config.yaml
encoder_arch: "mlp_mixer"
model: "image autoencoder"
dataset: "crops of objects in photos (Visual Genome)"
train_examples: 123503
image_size: 64
crop_scale_min: 0.5
horizontal_flip: true
translate: 0.06
bottleneck: "plain"
downsampling_factor: 8
encoder_norm: "layernorm"
encoder_norm_position: "pre"
encoder_activation: "quick_gelu"
encoder_mlp_ratio: 6
encoder_parallel_block: true
encoder_inner_norm: false
encoder_patch_size: [8, 8]
encoder_conv_stem: true
encoder_layers: 6
encoder_width: 256
loss: "l1"
latent_channels: 4
decoder_norm: "groupnorm"
decoder_activation: "relu"
decoder_weight_standardization: false
decoder_widths: [48, 48, 96, 192]
decoder_blocks_per_level: 3
decoder_block: "plain"
decoder_attention: false
decoder_upsampling: "transposed_conv"
init: "xavier_uniform"
residual_init: "zero_last"
optimizer: "nadamw"
lr: 0.002
beta1: 0.95
beta2: 0.999
eps: 1e-10
grad_clip: 1.0
steps: 15600
batch_size: 128
epochs: 16.2
lr_schedule: "cosine_restarts"
final_lr_fraction: 0.1
warmup_steps: 1560
weight_decay: 0.3
Rows from block 3 of the encoder of a small image autoencoder, named by matrix and row number. Rows with one number belong to one neuron. Each number is 128 + 24 x the weight over its row's rms, rounded and kept within 0 to 255. All counts start at 0. Numbers have three digits each. After the name is the row's rms in percent of the matrix's.
After each neuron's rows are labels from the 100 images, of 14976, where the neuron reaches its highest value: "patch colour" is the nearest of a few named colours to the mean colour under the peak; "peak at" is the part of the image that holds the peak. Only what is clearly more common there than usual is listed. The data: crops of objects in photos (Visual Genome).
# fc1: MLP up (encoder.blocks.3.mlp.fc1.weight, 1536x256), inputs 0-85
# fc2: MLP down (encoder.blocks.3.mlp.fc2.weight, 256x1536, transposed), outputs 0-85

fc1.61 041:135134112108126149145112103153128127151122134094134080116118133131147149133119116142135128121111112114127135144134135126131118171140150130142122139000125149106132154132139142117117126125123123143112125132121150126118138121132117143139147144123113111145114132
fc2.61 066:117099151153152129095145130145147123127148125143125122124150141166131130123124130116141137153163123153152113121113114154114142116129083135120133101156142117123115116152141123144131000130138147115102159106139133123140144132145133102117112148143128158106135147
patch colour: grey
peak at: top left

fc1.567 044:133131114111130145141113109148130125144121131083133078117121128133141145131124114139134126122115112117124137143134132125130117174136156130140123139000126149110136151126138145117118126129122127137116124135123148128116133117131118150136142146124115111145117128
fc2.567 068:118095151163148129100144129144148123129148125147127121125146145160130133124122128117143137153160124152155108123109113152112142115129083133121131097155144115121119118157142120144134000129136146115106157100140131125145146134143134104117116150145123157104135150
patch colour: grey
peak at: top left

fc1.94 053:133131115112128141140111110144135126144122133084130081117122127129138142131126114138133127121115113118125137140133132124130118174137159128137126139000126146107138153127134146119118128130122125137117125133123146130117135118132119150135140142125116112141117125
fc2.94 078:119094152161148131100144131147143121132151124144124122126144141161131136125124134119142137151160125151155109124108111149113141117129083133124131097147143112121119115154140121147134000127136146116106154097140132124143145133142137106118115148142124157105134149
patch colour: grey
peak at: top left

fc1.349 039:133134111107126148147113103154130130152121132089135078118120133133147148134124114140137128122114113115128136141136139124131118174138152127142122138000127149105132151133140148120114122121123125142114125133122151123118140122132114142141149143122115111147113128
fc2.349 069:117100153154152129096147128149147123128149124143122123124148140169133131124126132117140137153163122154152113122106114152115143118130082136122132102157142116124115117152141123145131000130139145116101161104139132121140143132143133104118115148144127158106135148
patch colour: grey
peak at: top left

fc1.660 061:135129118120132145139107114139143129135124119087132095125127117136136147128139109136128126127120113120126142144139126128135118175135156133138118138000125145116143140118129144125125127135125124134126128136124139132114128115132124148131137143126121112141119129
fc2.660 067:118097147161158127104141120127136114129149131134129120127142143151129136123119118121142142159155135151160103119121118148109140108128093129122132096142147099119133121164137122143141000126132151112112139090138132133147148131143136102110104142135127153108133141
patch colour: grey
peak at: top left

fc1.306 053:134133115114133142140113111147133125143122131084131080117123126131140142130124115137133127120116111118126136142133133126130119176137157130140125138000127146110138154126136145121120126128125124138116126135124147128114135117132118149133141142126116112143117128
fc2.306 071:118099151161150134100144126144144122129150125148126119125143138158129134125123131117140137149162125151154108124107112146111142116130083135124133097150143112122122117156141120145134000129136145118104155100140131124144144132141136106118115151145123157104134149
patch colour: grey
peak at: top left

fc1.756 053:136132113115125142146108106147132129147121132094134081118120129130142148135125113140132129123109115117127137141132132124130117168141157128139127140000124144108134156130132144118118129132124126141115126132120144129121138121133119144137144143125114112141115130
fc2.756 075:118095151151151128096146134143141117131150124137122123124148140165132132124126133117141138152162125152152112122117112151116140116129086134123131099147141114120117113149139123149130000126138148115104155102139136123138143130145135105117108145139127157107134143
patch colour: grey
peak at: top left

fc1.763 040:141130113116128155148106110146135130139123112096135081123121112138142154132128114140128126127114111119124144144136127130132118169137147134140128140000123147115134134113131140116119127134127123140121130139120138129110129115128125142136145153125121113146117139
fc2.763 055:118095150156149123099141128128147118126144134140132122124148155154130134118119116118146140160156128155160108114124120159111143110126086131113133103159147118118129128168139126141133000131132154108109143105139136132149153134150132102109106146141128155109133142
patch colour: grey
peak at: top left

fc1.410 053:135130116115131143141110110146134127141122127089133083118124122132142147131126113141130127124113112118125138143133131125131117169137153130139122138000124143113136152123133143120121128132124124138117126133122145131114131115132120145133141147126117111142118133
fc2.410 069:118094150158152129101143130137144120129149126140128121125145143157131133124123126117142139153160126151155109122116112151112141114129088133121133098149143111118121115156140121146134000127136149114107148099138134125143146132145135104115110148141126156105134146
patch colour: grey
peak at: top left

fc1.144 150:121107124131151125063133125101109090106120147114083130124099143134144097115113161112143116120123145126126113124097163123120124122107109122110120082084123139126115163124117152136134184139132112109104110125117145126122128127135115150110181102110134129079130073
fc2.144 110:145110134131123147130148095125152143145129145105139124146153169155125174137150109159125109165122136120149135137129175155150120137138140135119119122085156165132128173161120139122142192127137151143137130146150122133171168168126129132163148118124119114140123110
patch colour: black
peak at: top right

fc1.258 042:137133111108128147146113101153129127150121133094133078118117133131148149134120115142134127121111111114127134143136137124132119170140150129142122141000125148106132155132137145119117125124124125144113126132121149123118139122132116143140146145123115111144114131
fc2.258 067:117099152153153129095145131147147122127148124142123123124150140166131130123125131115140137153163122153152114121111113154115143116129083134121133102155142116123114115151141123145131000130139147115102160106139133122139144132144133102118112148142129158106135146
patch colour: grey
peak at: top left

fc1.590 059:135131119116131139137110113142138124137124129085132085121124122133138143132133112136129128123116113119124139141133130125133119171136156132138119139000125142113140153120131142121124127131123123135119129135123144132115129116133123149133136142124117112139119129
fc2.590 073:118095148167150129104141126133140120131147126142128120125145141151129134123122125118141137154156130149157106122120110150110140112129092130122133098145144104120124114157140119145137000127134150115114146091139132128145146133143134104116106145142125154106134149
patch colour: grey
peak at: top left

fc1.140 055:134130118115131140138111111144136125141123131087132083119124124132140143131129113136131127121114112118125138142134132126132118172137157132138122138000126144112139154124134145121121127131125123137118127134123146130118132115132120148134138143124117111139117130
fc2.140 074:119095150164151130102143127138142120131149125143127121126145140155129134124123126117141138153160127150156108123116110150111141114129089132122134096146143109121120114156141120147135000128136149115110150095139132126144145133143135104116111147142126156104134148
patch colour: grey
peak at: top left

fc1.669 042:136134115111128149146113106150130128147120128090134079117120126131144150131121113143133125122115111116125137144136134125131116173137152130141121141000125148111134151127137144120119123128124124139116127132122148126116133118132117144137144148126115112144114132
fc2.669 065:117096150156149127098144129142148123127147125143127121124148145164131132123122128115143138154162123153154112121111114153113143115128084135119133099156143117121116117155142120145133000128138147113104158105139133124142147133146133102116114149143126157105135146
patch colour: grey
peak at: top left

fc1.394 044:135130116113131147140112110147131126143120127082132079118121122132141145129127116137132125122116111117123140141132132125130116175135155130137123139000128148113137150123137144120119124129124124137116128138123147127111132114129118150133140148123116112144119128
fc2.394 064:118095150165151131101143125139148124128146127148130118124144144158129133123120125116142137152160125151156107122109114150110143114129084134121133096157144114122122120160141119143135000130135147114108154101139129126146147135142133104116115152147121156103135152
patch colour: grey
peak at: top left

fc1.133 057:133131116117130140137111110144136127140123133088132083120122124132140145130128112137130129122112113118124138141134132124131119169137155132141121138000125144113137154125131144122121128132122124138117128134123146130116131116132123147135139143125115112140118132
fc2.133 074:118094150162148129101142130137142118130148125142127121124146141153129133123122127117141136154158128150156107122119109151112140113128091131121133098146143108120120114155140120145135000128135151114110149095140134126143146132144134105116108146141126156105134147
patch colour: grey
peak at: top left

fc1.715 064:129134114114133136140108116144131130146125123085128081118122127132139133130126113132133128127116115120134138136140134125126123182137156121134134135000130142097137143128141146125118128125130126135119124134127140127118143120134116143134144134128123114142116121
fc2.715 093:120101150147145131107154127152133108144162121137113131127128134162139136131135135127138144139162125151152116129104120135123138129132084132131130097133138099115126117150133126151128000121140139121097145086135131120139142125134139116122119140141132153111129145
patch colour: grey
peak at: top left

fc1.695 073:129135125117145127145110121142129133139128114082126090124129120134134122120137110133129126127122115124135139135151130123131120196130158121135129133000129137096139136121147158138122125129132121129126130129134138128110143120137117141126128137132136118135114121
fc2.695 106:120095149143145128109154126146122108143163123127113132127119136155135132135142139131137147130163124150153118134095118128123134132131101128135128092122137085114131118151136127163134000125149129122102139078133130117139146120134139119121122140134137150107128136
patch colour: grey
peak at: top left

fc1.665 040:140133115113128153146112107148133129142123118093134081119120118133144153131125112142129124126116110118125143145137133127132118172138147133142125140000124147113135144119136143115119125129125122140116129136121142130112132114131122144136143152124117114144116138
fc2.665 061:117099150158154126100142126137146122127145130143129121124149148159130132121121122116144139158159124153158111118118114156113143112128086132117135101157146115121123122162141122144134000129136152111107151101139134127146150136147132099113110147142129157108135145
patch colour: grey
peak at: top left

fc1.408 044:135134112110126149147111103153131128148121130097134082117119128130146150132121114144133127123110113114129136143136134126132118171138151129143122140000125148109133153129135145117119128128122125143115126130122146127118136119133117143138146144126115111145115132
fc2.408 069:118100151152151128096145132143145121128149124139124123126150142165132130124125129116142139153163123153153114121114113154115141116129085135120134100154142116121115114152140123148130000128139148115102156105138135122139145131146135103117112147141129158106134144
patch colour: grey
peak at: top left

fc1.586 050:136130116115130145143111110146133126141122125090132083118123122131141148132127113142128126124115112117124138142134130127131117170138155130140121139000126146115136149123132143118122127132124124138118127135122144131115131116131121147133140146126117113142118132
fc2.586 067:119093149158148126101143129135145120129147127140129120125146145158131134123122124117143139155159127151155109121116113152111141112129087133120133098150143113118121117158140120145133000127136150113108150100138134127143147132145134103114111148142125155105134145
patch colour: grey
peak at: top left

fc1.25 245:136108129110150165204149121132097117122135112132121135125085117109154141132100137113146119088144135155146162141100117121162156122098081148115139105179113136157125104156064124119106138120132114114101112137092146129120125118155144093111140097103153136126145151
fc2.25 179:141162125084101150187154122123137162159138136130118125134095137098149135142162114145134118116126152142149151138163131131154135144134144127104088147192132121127133124146082132126130175146136116136171111115130149117150145134150142086153126123134129113156136223
patch colour: black
peak at: top right

fc1.642 048:136133113112126145146111102150130127148121132096133081117121130130146151133119114144132128123110115115128134144136134125131118169140151130142122137000126146108133156131135143116120128127124125142115125130123145129119138120132120143139145145126114112143116133
fc2.642 070:118099151151152128095145132143144119128149124139123123125151140165132130124126131116141138153163123152152114120116113153115141116129085135120133101152142116122116113151139123148130000128139148114102156105138136123138144130146135103117109146140130157107134143
patch colour: grey
peak at: top left

fc1.467 043:137134112109125148148113102153131128149120132097134082115119129131147151134119113144134126122112112115128135143137136127132118170140150130142121139000124149108130153131137145119117125126124125143115127131122146125118137122134118140140148145126115111146113134
fc2.467 069:118101151150152127095146132143144120128149124138122123126152142167132130124127130116142139155163122153152115120115114155116141116129085135119134101153142117120114113151140123148130000128139148115101157106138136122138144130146134102117111146140130157108134143
patch colour: grey
peak at: top left

fc1.714 042:138127114112129148139109111142140125138120124084132081123122114134138148129137115138131124122119109116120142142131128125132117171134157131138116139000125145117141143116133143116120126131123124134119125140121141132109126110129120153131136150121114111143120130
fc2.714 061:118095149168150127107137123135147125128143129147133118123146150152129137121119122117146137158154128151162105120118114155107142108128084130117133101157147113120128125166141116139138000128131153110115149096140128133152152140143132101112112150143122154105136151
patch colour: grey
peak at: top left