python train.py --horizontal_flip=true --encoder_norm="layernorm" --encoder_conv_stem=true --decoder_weight_standardization=false --decoder_blocks_per_level=3 --decoder_attention=false --lr=0.002 --warmup_steps=1560
Rows from block 5 of the encoder, named by matrix and row number. Rows with one number belong to one neuron. Each number is 50 + 10 x the weight over its row's rms, rounded and kept within 0 to 99. All counts start at 0. After the name is the row's rms in percent of the matrix's.
# fc1: MLP up (encoder.blocks.5.mlp.fc1.weight, 1536x256), inputs 208-255
# fc2: MLP down (encoder.blocks.5.mlp.fc2.weight, 256x1536, transposed), outputs 208-255
fc1.899 115:63 55 62 41 50 64 45 50 64 42 49 63 57 51 57 44 58 54 56 31 58 50 65 69 46 56 56 50 38 55 32 51 40 56 56 40 52 38 32 63 64 54 57 55 56 56 43 59
fc2.899 209:35 51 49 52 57 58 50 41 58 46 46 23 41 71 48 56 51 51 53 59 38 42 34 42 57 57 58 41 56 57 62 62 59 47 54 58 54 44 60 38 22 52 48 46 52 41 46 48
fc1.900 132:70 40 47 48 49 30 47 65 44 41 60 64 65 44 53 36 33 46 41 45 53 64 44 40 38 65 52 58 46 45 42 47 46 57 64 29 38 37 44 46 60 34 55 46 53 40 59 43
fc2.900 137:48 47 58 59 64 58 62 46 54 42 50 46 50 42 53 53 53 41 42 47 38 49 35 37 47 63 62 54 49 53 53 59 59 43 59 48 47 53 49 51 56 51 43 42 50 46 50 49
fc1.901 104:63 40 38 39 33 39 47 56 48 37 41 61 48 28 64 31 46 38 38 54 62 53 39 41 44 44 40 43 53 48 46 24 34 50 55 35 43 70 53 37 62 50 65 40 49 60 61 54
fc2.901 091:48 63 54 63 63 52 57 45 73 59 57 53 50 26 49 40 46 62 53 45 39 47 63 62 62 46 66 53 46 66 52 32 45 67 43 51 64 36 49 62 54 40 45 51 45 45 44 40
fc1.902 159:73 39 43 41 33 30 46 55 46 46 49 55 54 33 63 39 37 40 36 53 59 54 52 48 47 57 53 46 59 46 53 30 33 63 60 37 45 44 50 48 62 37 59 40 52 59 45 47
fc2.902 170:25 41 43 45 50 55 51 52 35 55 51 47 47 66 17 45 61 45 54 48 51 52 49 49 46 52 38 46 44 38 48 66 44 41 48 49 48 40 53 49 42 54 39 57 47 64 48 59
fc1.903 128:76 47 57 41 47 45 33 47 58 46 52 64 46 36 59 47 48 46 36 61 58 46 58 56 43 56 58 41 64 56 61 36 37 53 57 42 50 27 61 56 69 36 59 41 57 39 43 46
fc2.903 160:16 46 44 52 52 60 46 45 56 47 47 29 43 58 35 47 58 43 49 50 29 43 37 47 55 45 54 47 54 53 54 46 46 45 51 57 53 49 54 37 25 53 41 44 53 48 46 53
fc1.904 033:46 55 52 47 48 43 43 50 51 56 56 52 54 50 48 33 42 55 54 53 51 50 59 63 48 56 54 53 54 51 50 44 38 54 52 33 48 00 49 63 56 35 49 57 47 52 40 46
fc2.904 080:33 45 41 47 53 63 57 53 44 45 44 34 45 77 41 62 56 46 52 52 31 51 41 43 50 52 47 45 51 46 53 68 68 25 51 55 49 66 54 40 32 58 38 50 48 58 44 55
fc1.905 120:66 38 38 42 36 35 35 56 45 37 46 56 51 35 65 33 40 38 38 54 62 55 39 38 42 48 46 44 56 45 51 29 29 50 56 35 41 51 53 38 60 44 64 39 49 61 55 52
fc2.905 077:50 60 61 65 65 50 46 45 62 59 63 53 51 19 25 43 55 61 45 43 40 47 68 59 58 50 65 55 40 62 48 41 41 64 40 54 62 16 46 67 53 52 48 44 44 41 58 48
fc1.906 111:61 43 37 42 38 40 33 59 45 42 56 65 57 30 62 31 56 41 36 48 62 56 47 48 38 56 44 46 48 46 46 30 30 44 59 40 40 60 48 40 63 54 62 35 53 61 51 60
fc2.906 060:46 61 57 66 62 54 41 43 64 53 65 57 51 14 37 49 52 59 45 45 47 47 59 57 57 56 57 54 42 62 49 36 35 55 41 60 57 23 46 61 51 59 47 49 42 31 49 47
fc1.907 112:64 37 51 36 40 42 41 66 50 33 55 60 62 42 59 33 52 41 43 37 58 63 49 48 36 62 50 54 43 47 37 46 35 63 62 29 37 48 38 50 59 50 59 44 54 51 48 56
fc2.907 130:33 51 51 60 64 51 58 44 55 49 52 42 49 60 47 55 48 52 55 53 33 47 33 38 55 65 54 50 50 56 57 65 62 46 53 57 50 44 54 40 37 49 41 56 46 34 48 45
fc1.908 101:63 41 38 39 33 36 48 56 51 37 44 63 51 30 64 28 47 40 39 51 62 53 42 45 43 48 40 45 52 49 43 24 31 51 57 34 41 72 50 36 65 50 65 41 51 54 60 53
fc2.908 092:45 63 49 62 62 54 58 45 72 59 56 52 51 31 48 40 46 61 55 44 38 47 63 63 62 47 62 53 46 66 51 34 45 64 44 52 64 39 49 58 53 40 44 50 46 47 42 41
fc1.909 008:41 59 44 52 43 53 49 45 37 52 72 46 51 51 49 23 31 52 52 49 51 44 51 56 59 64 58 53 49 51 48 49 39 42 47 42 47 19 45 48 53 43 50 48 57 54 48 32
fc2.909 007:20 45 31 60 47 33 44 47 66 39 63 46 59 44 45 08 46 51 57 55 24 56 55 56 48 50 49 55 49 60 54 39 28 59 42 42 44 21 51 31 21 49 53 46 51 44 37 41
fc1.910 011:53 40 54 44 36 32 56 53 51 56 55 54 50 52 52 66 71 39 43 43 55 50 44 50 43 62 42 54 49 55 53 49 68 55 49 64 44 61 48 34 58 57 51 39 59 50 51 62
fc2.910 047:46 65 62 63 61 31 55 50 50 56 56 61 53 59 29 69 45 69 67 45 37 50 67 64 54 42 46 57 49 43 45 57 45 65 54 51 55 49 45 58 54 42 46 66 45 43 54 42
fc1.911 108:72 46 45 50 41 31 32 65 40 53 64 52 64 40 57 39 49 45 38 44 51 65 55 55 48 65 43 55 42 37 44 37 42 48 54 48 46 25 44 43 54 42 53 37 48 62 48 58
fc2.911 089:40 52 46 66 67 54 45 48 63 53 62 48 54 54 41 43 57 44 40 41 43 51 41 53 52 66 51 54 45 55 48 54 32 49 52 68 49 45 44 35 51 61 48 50 48 45 39 53
fc1.912 025:46 58 57 48 47 46 43 55 53 49 60 41 55 50 47 45 45 51 48 56 51 55 54 62 53 57 57 59 56 48 51 46 39 43 57 46 53 00 48 60 51 47 51 53 51 46 47 43
fc2.912 077:20 56 47 55 62 56 57 47 53 56 50 32 48 78 50 51 54 58 64 46 28 47 50 51 57 44 49 49 47 54 51 55 65 58 42 50 58 57 53 51 22 53 35 64 40 54 44 49
fc1.913 077:60 54 59 50 50 44 46 51 53 55 55 51 57 45 55 47 41 52 42 52 50 52 59 58 51 59 54 56 53 50 48 37 42 54 55 43 55 00 50 61 57 29 47 50 50 48 39 49
fc2.913 176:11 48 44 46 51 59 57 52 46 48 46 27 46 56 52 54 56 46 51 51 37 50 47 49 49 47 46 47 50 48 51 44 54 39 49 50 48 67 52 42 19 56 37 38 46 58 49 52
fc1.914 103:59 43 41 43 38 40 33 64 39 43 60 63 60 32 61 35 56 41 36 44 60 62 46 43 38 58 46 49 42 42 43 33 35 44 53 35 41 55 45 44 59 55 59 39 46 65 51 64
fc2.914 069:44 63 54 66 65 55 44 44 66 56 62 56 50 41 31 50 49 60 50 46 40 48 52 54 61 53 55 53 45 62 51 38 37 56 42 66 59 40 48 53 49 53 43 57 43 36 43 44
fc1.915 118:69 41 50 36 42 44 33 47 55 41 55 63 48 34 65 40 56 40 34 61 65 47 52 51 39 62 52 36 62 52 59 34 35 52 62 33 44 38 60 50 66 49 65 38 58 48 44 57
fc2.915 112:17 53 48 56 52 61 45 49 64 47 48 36 44 48 32 46 54 49 48 44 28 47 42 51 60 46 59 48 51 56 51 43 42 47 50 62 59 41 50 44 29 52 41 43 51 41 43 50
fc1.916 134:64 36 38 41 37 34 41 54 45 37 45 55 49 35 65 31 42 37 37 54 62 53 38 36 41 47 45 43 55 46 50 31 29 48 57 33 39 53 53 35 57 46 65 39 49 63 57 52
fc2.916 062:55 57 62 62 59 45 48 45 67 57 62 54 54 24 35 34 50 55 47 44 48 48 65 63 54 48 65 56 43 65 50 38 33 78 41 48 56 02 47 62 53 49 53 47 49 41 46 44
fc1.917 035:49 56 55 49 48 39 37 49 49 52 55 56 52 52 49 33 37 56 54 53 53 50 61 64 49 53 56 53 54 49 49 45 38 64 48 36 51 00 48 63 58 28 50 57 46 53 44 48
fc2.917 145:32 43 42 49 56 56 52 54 42 48 46 25 47 73 43 62 54 43 50 51 30 52 35 38 47 52 42 47 50 44 51 62 63 31 51 53 46 60 53 30 26 56 39 45 48 55 49 53
fc1.918 118:60 37 36 42 38 35 40 57 45 35 48 57 49 35 66 30 45 37 36 55 63 54 38 37 41 47 45 43 54 47 50 30 30 51 53 30 39 50 54 37 59 45 64 37 49 62 58 56
fc2.918 080:56 62 58 66 57 57 47 43 75 51 59 62 54 24 49 36 46 58 49 47 52 49 66 63 59 51 66 57 43 69 52 26 36 59 44 52 61 13 46 65 64 49 55 48 45 31 43 41
fc1.919 106:63 41 38 40 34 40 42 55 49 39 41 59 49 30 64 33 46 39 38 53 62 52 39 42 44 43 39 42 52 48 46 27 34 49 58 39 43 68 52 37 62 52 64 40 49 64 58 54
fc2.919 099:48 67 57 64 67 52 56 46 70 57 58 52 51 21 49 41 46 66 51 45 40 48 67 63 62 46 66 53 46 66 52 33 45 65 42 51 63 32 49 67 52 42 45 50 45 41 44 40
fc1.920 100:54 46 42 46 41 44 34 66 40 47 61 65 62 34 60 38 57 44 38 41 59 62 47 46 43 56 45 48 38 42 41 33 37 38 45 41 46 62 44 45 60 54 56 42 38 64 48 63
fc2.920 084:49 63 51 64 58 56 44 47 68 56 59 50 50 38 29 51 43 61 54 46 34 49 51 56 64 50 57 52 46 61 51 31 41 58 41 66 61 39 48 49 45 49 42 53 44 39 43 42
fc1.921 107:63 41 39 37 33 39 46 55 48 38 41 61 49 29 64 31 46 39 38 53 61 53 39 42 44 42 40 43 52 48 45 25 35 50 54 35 43 66 53 36 63 51 63 40 48 63 62 54
fc2.921 085:52 63 54 64 63 52 56 45 73 57 57 53 51 24 51 37 45 61 51 45 41 47 65 62 62 46 67 53 45 66 52 34 43 68 42 51 64 29 49 64 56 40 47 50 45 42 44 39
fc1.922 114:58 36 33 38 35 36 50 58 49 38 47 61 51 36 64 31 51 38 39 48 66 55 39 42 37 48 39 44 50 50 43 34 33 54 55 34 36 69 48 36 63 50 66 38 52 56 59 58
fc2.922 069:49 57 41 65 48 56 48 46 65 52 59 66 58 18 37 37 40 53 57 45 45 50 58 59 56 56 55 62 44 65 51 32 34 61 51 56 55 26 46 49 67 43 50 57 46 41 38 36
fc1.923 010:47 59 61 46 50 42 48 51 41 59 53 54 55 58 46 35 49 52 52 48 53 53 57 59 51 49 61 53 51 50 48 55 41 43 57 30 49 08 47 60 57 37 51 58 38 50 36 37
fc2.923 015:52 37 49 57 53 46 60 49 61 48 54 42 50 59 46 70 52 40 41 47 34 50 41 40 47 54 45 51 45 68 54 52 60 40 49 66 50 50 57 38 35 60 40 41 46 33 47 57
fc1.924 100:66 41 44 38 39 44 35 51 44 33 51 57 44 34 67 36 52 39 36 58 64 49 39 39 39 45 47 38 55 45 53 33 36 48 52 35 40 62 55 37 57 53 67 38 50 66 50 59
fc2.924 094:21 62 52 59 62 52 47 47 62 58 53 41 50 20 19 48 57 69 55 41 32 46 64 61 64 45 60 56 46 60 49 27 40 57 42 54 65 27 48 61 39 48 42 38 45 40 56 49
fc1.925 024:46 59 51 46 48 47 44 54 53 47 58 50 53 50 47 35 45 55 53 54 49 54 60 67 54 54 51 55 52 49 46 44 36 47 55 33 55 00 50 63 55 42 48 57 49 53 34 50
fc2.925 060:20 54 48 47 63 67 64 48 56 49 44 35 44 71 70 55 57 53 56 50 36 49 52 54 54 46 53 44 50 55 55 60 64 37 45 46 56 53 55 52 28 56 38 55 44 59 41 50
fc1.926 134:80 50 63 45 54 46 34 48 55 44 56 67 48 37 55 53 47 48 38 55 55 48 58 53 43 53 61 47 59 52 57 40 41 52 53 40 53 40 55 64 69 31 56 47 54 38 44 47
fc2.926 190:13 43 49 53 56 60 44 45 47 42 49 29 43 55 35 51 59 40 44 52 29 43 31 37 47 43 54 47 55 47 55 50 54 44 50 52 48 51 55 38 24 54 40 44 53 51 50 56
fc1.927 008:53 44 48 50 36 44 53 48 57 57 65 53 44 37 49 82 41 51 45 51 52 43 47 48 50 70 58 56 54 64 49 43 61 51 67 64 44 46 50 48 49 55 48 44 53 44 57 42
fc2.927 024:38 59 52 51 44 47 57 51 54 56 51 44 47 51 35 59 54 55 58 42 42 50 60 57 54 41 53 43 48 54 50 24 51 67 49 47 56 45 50 61 33 44 47 58 47 59 47 50
fc1.928 110:64 39 38 38 32 38 48 55 49 37 41 61 49 28 64 29 46 38 38 53 62 53 39 41 44 46 40 43 52 48 45 22 32 51 55 34 43 67 52 37 62 49 65 39 49 60 59 54
fc2.928 077:49 62 54 63 64 54 59 43 73 58 57 52 49 28 48 38 47 61 53 44 39 46 64 62 61 47 67 53 45 64 52 37 45 66 43 50 65 32 50 64 53 41 44 50 45 48 44 41
fc1.929 113:63 40 37 38 33 40 48 54 49 38 41 60 48 29 65 32 46 38 38 50 63 51 40 43 44 44 39 42 51 48 44 26 33 50 55 37 43 68 50 37 63 51 65 39 48 63 60 55
fc2.929 081:54 61 52 63 62 49 57 44 70 58 58 54 51 24 47 34 47 61 52 45 41 47 67 64 62 48 68 53 45 63 53 37 42 69 43 51 63 24 50 64 56 42 46 49 46 45 43 40
fc1.930 008:44 56 45 47 60 53 35 49 39 58 57 47 51 55 46 23 33 59 55 50 46 51 59 61 59 55 61 37 46 49 52 51 55 51 50 34 53 43 44 58 48 36 51 59 38 57 57 55
fc2.930 022:45 45 45 54 56 61 42 56 44 36 47 50 53 60 38 60 46 44 46 49 29 55 36 39 45 55 39 60 47 39 45 61 56 15 53 52 43 55 45 36 58 54 42 53 50 46 49 53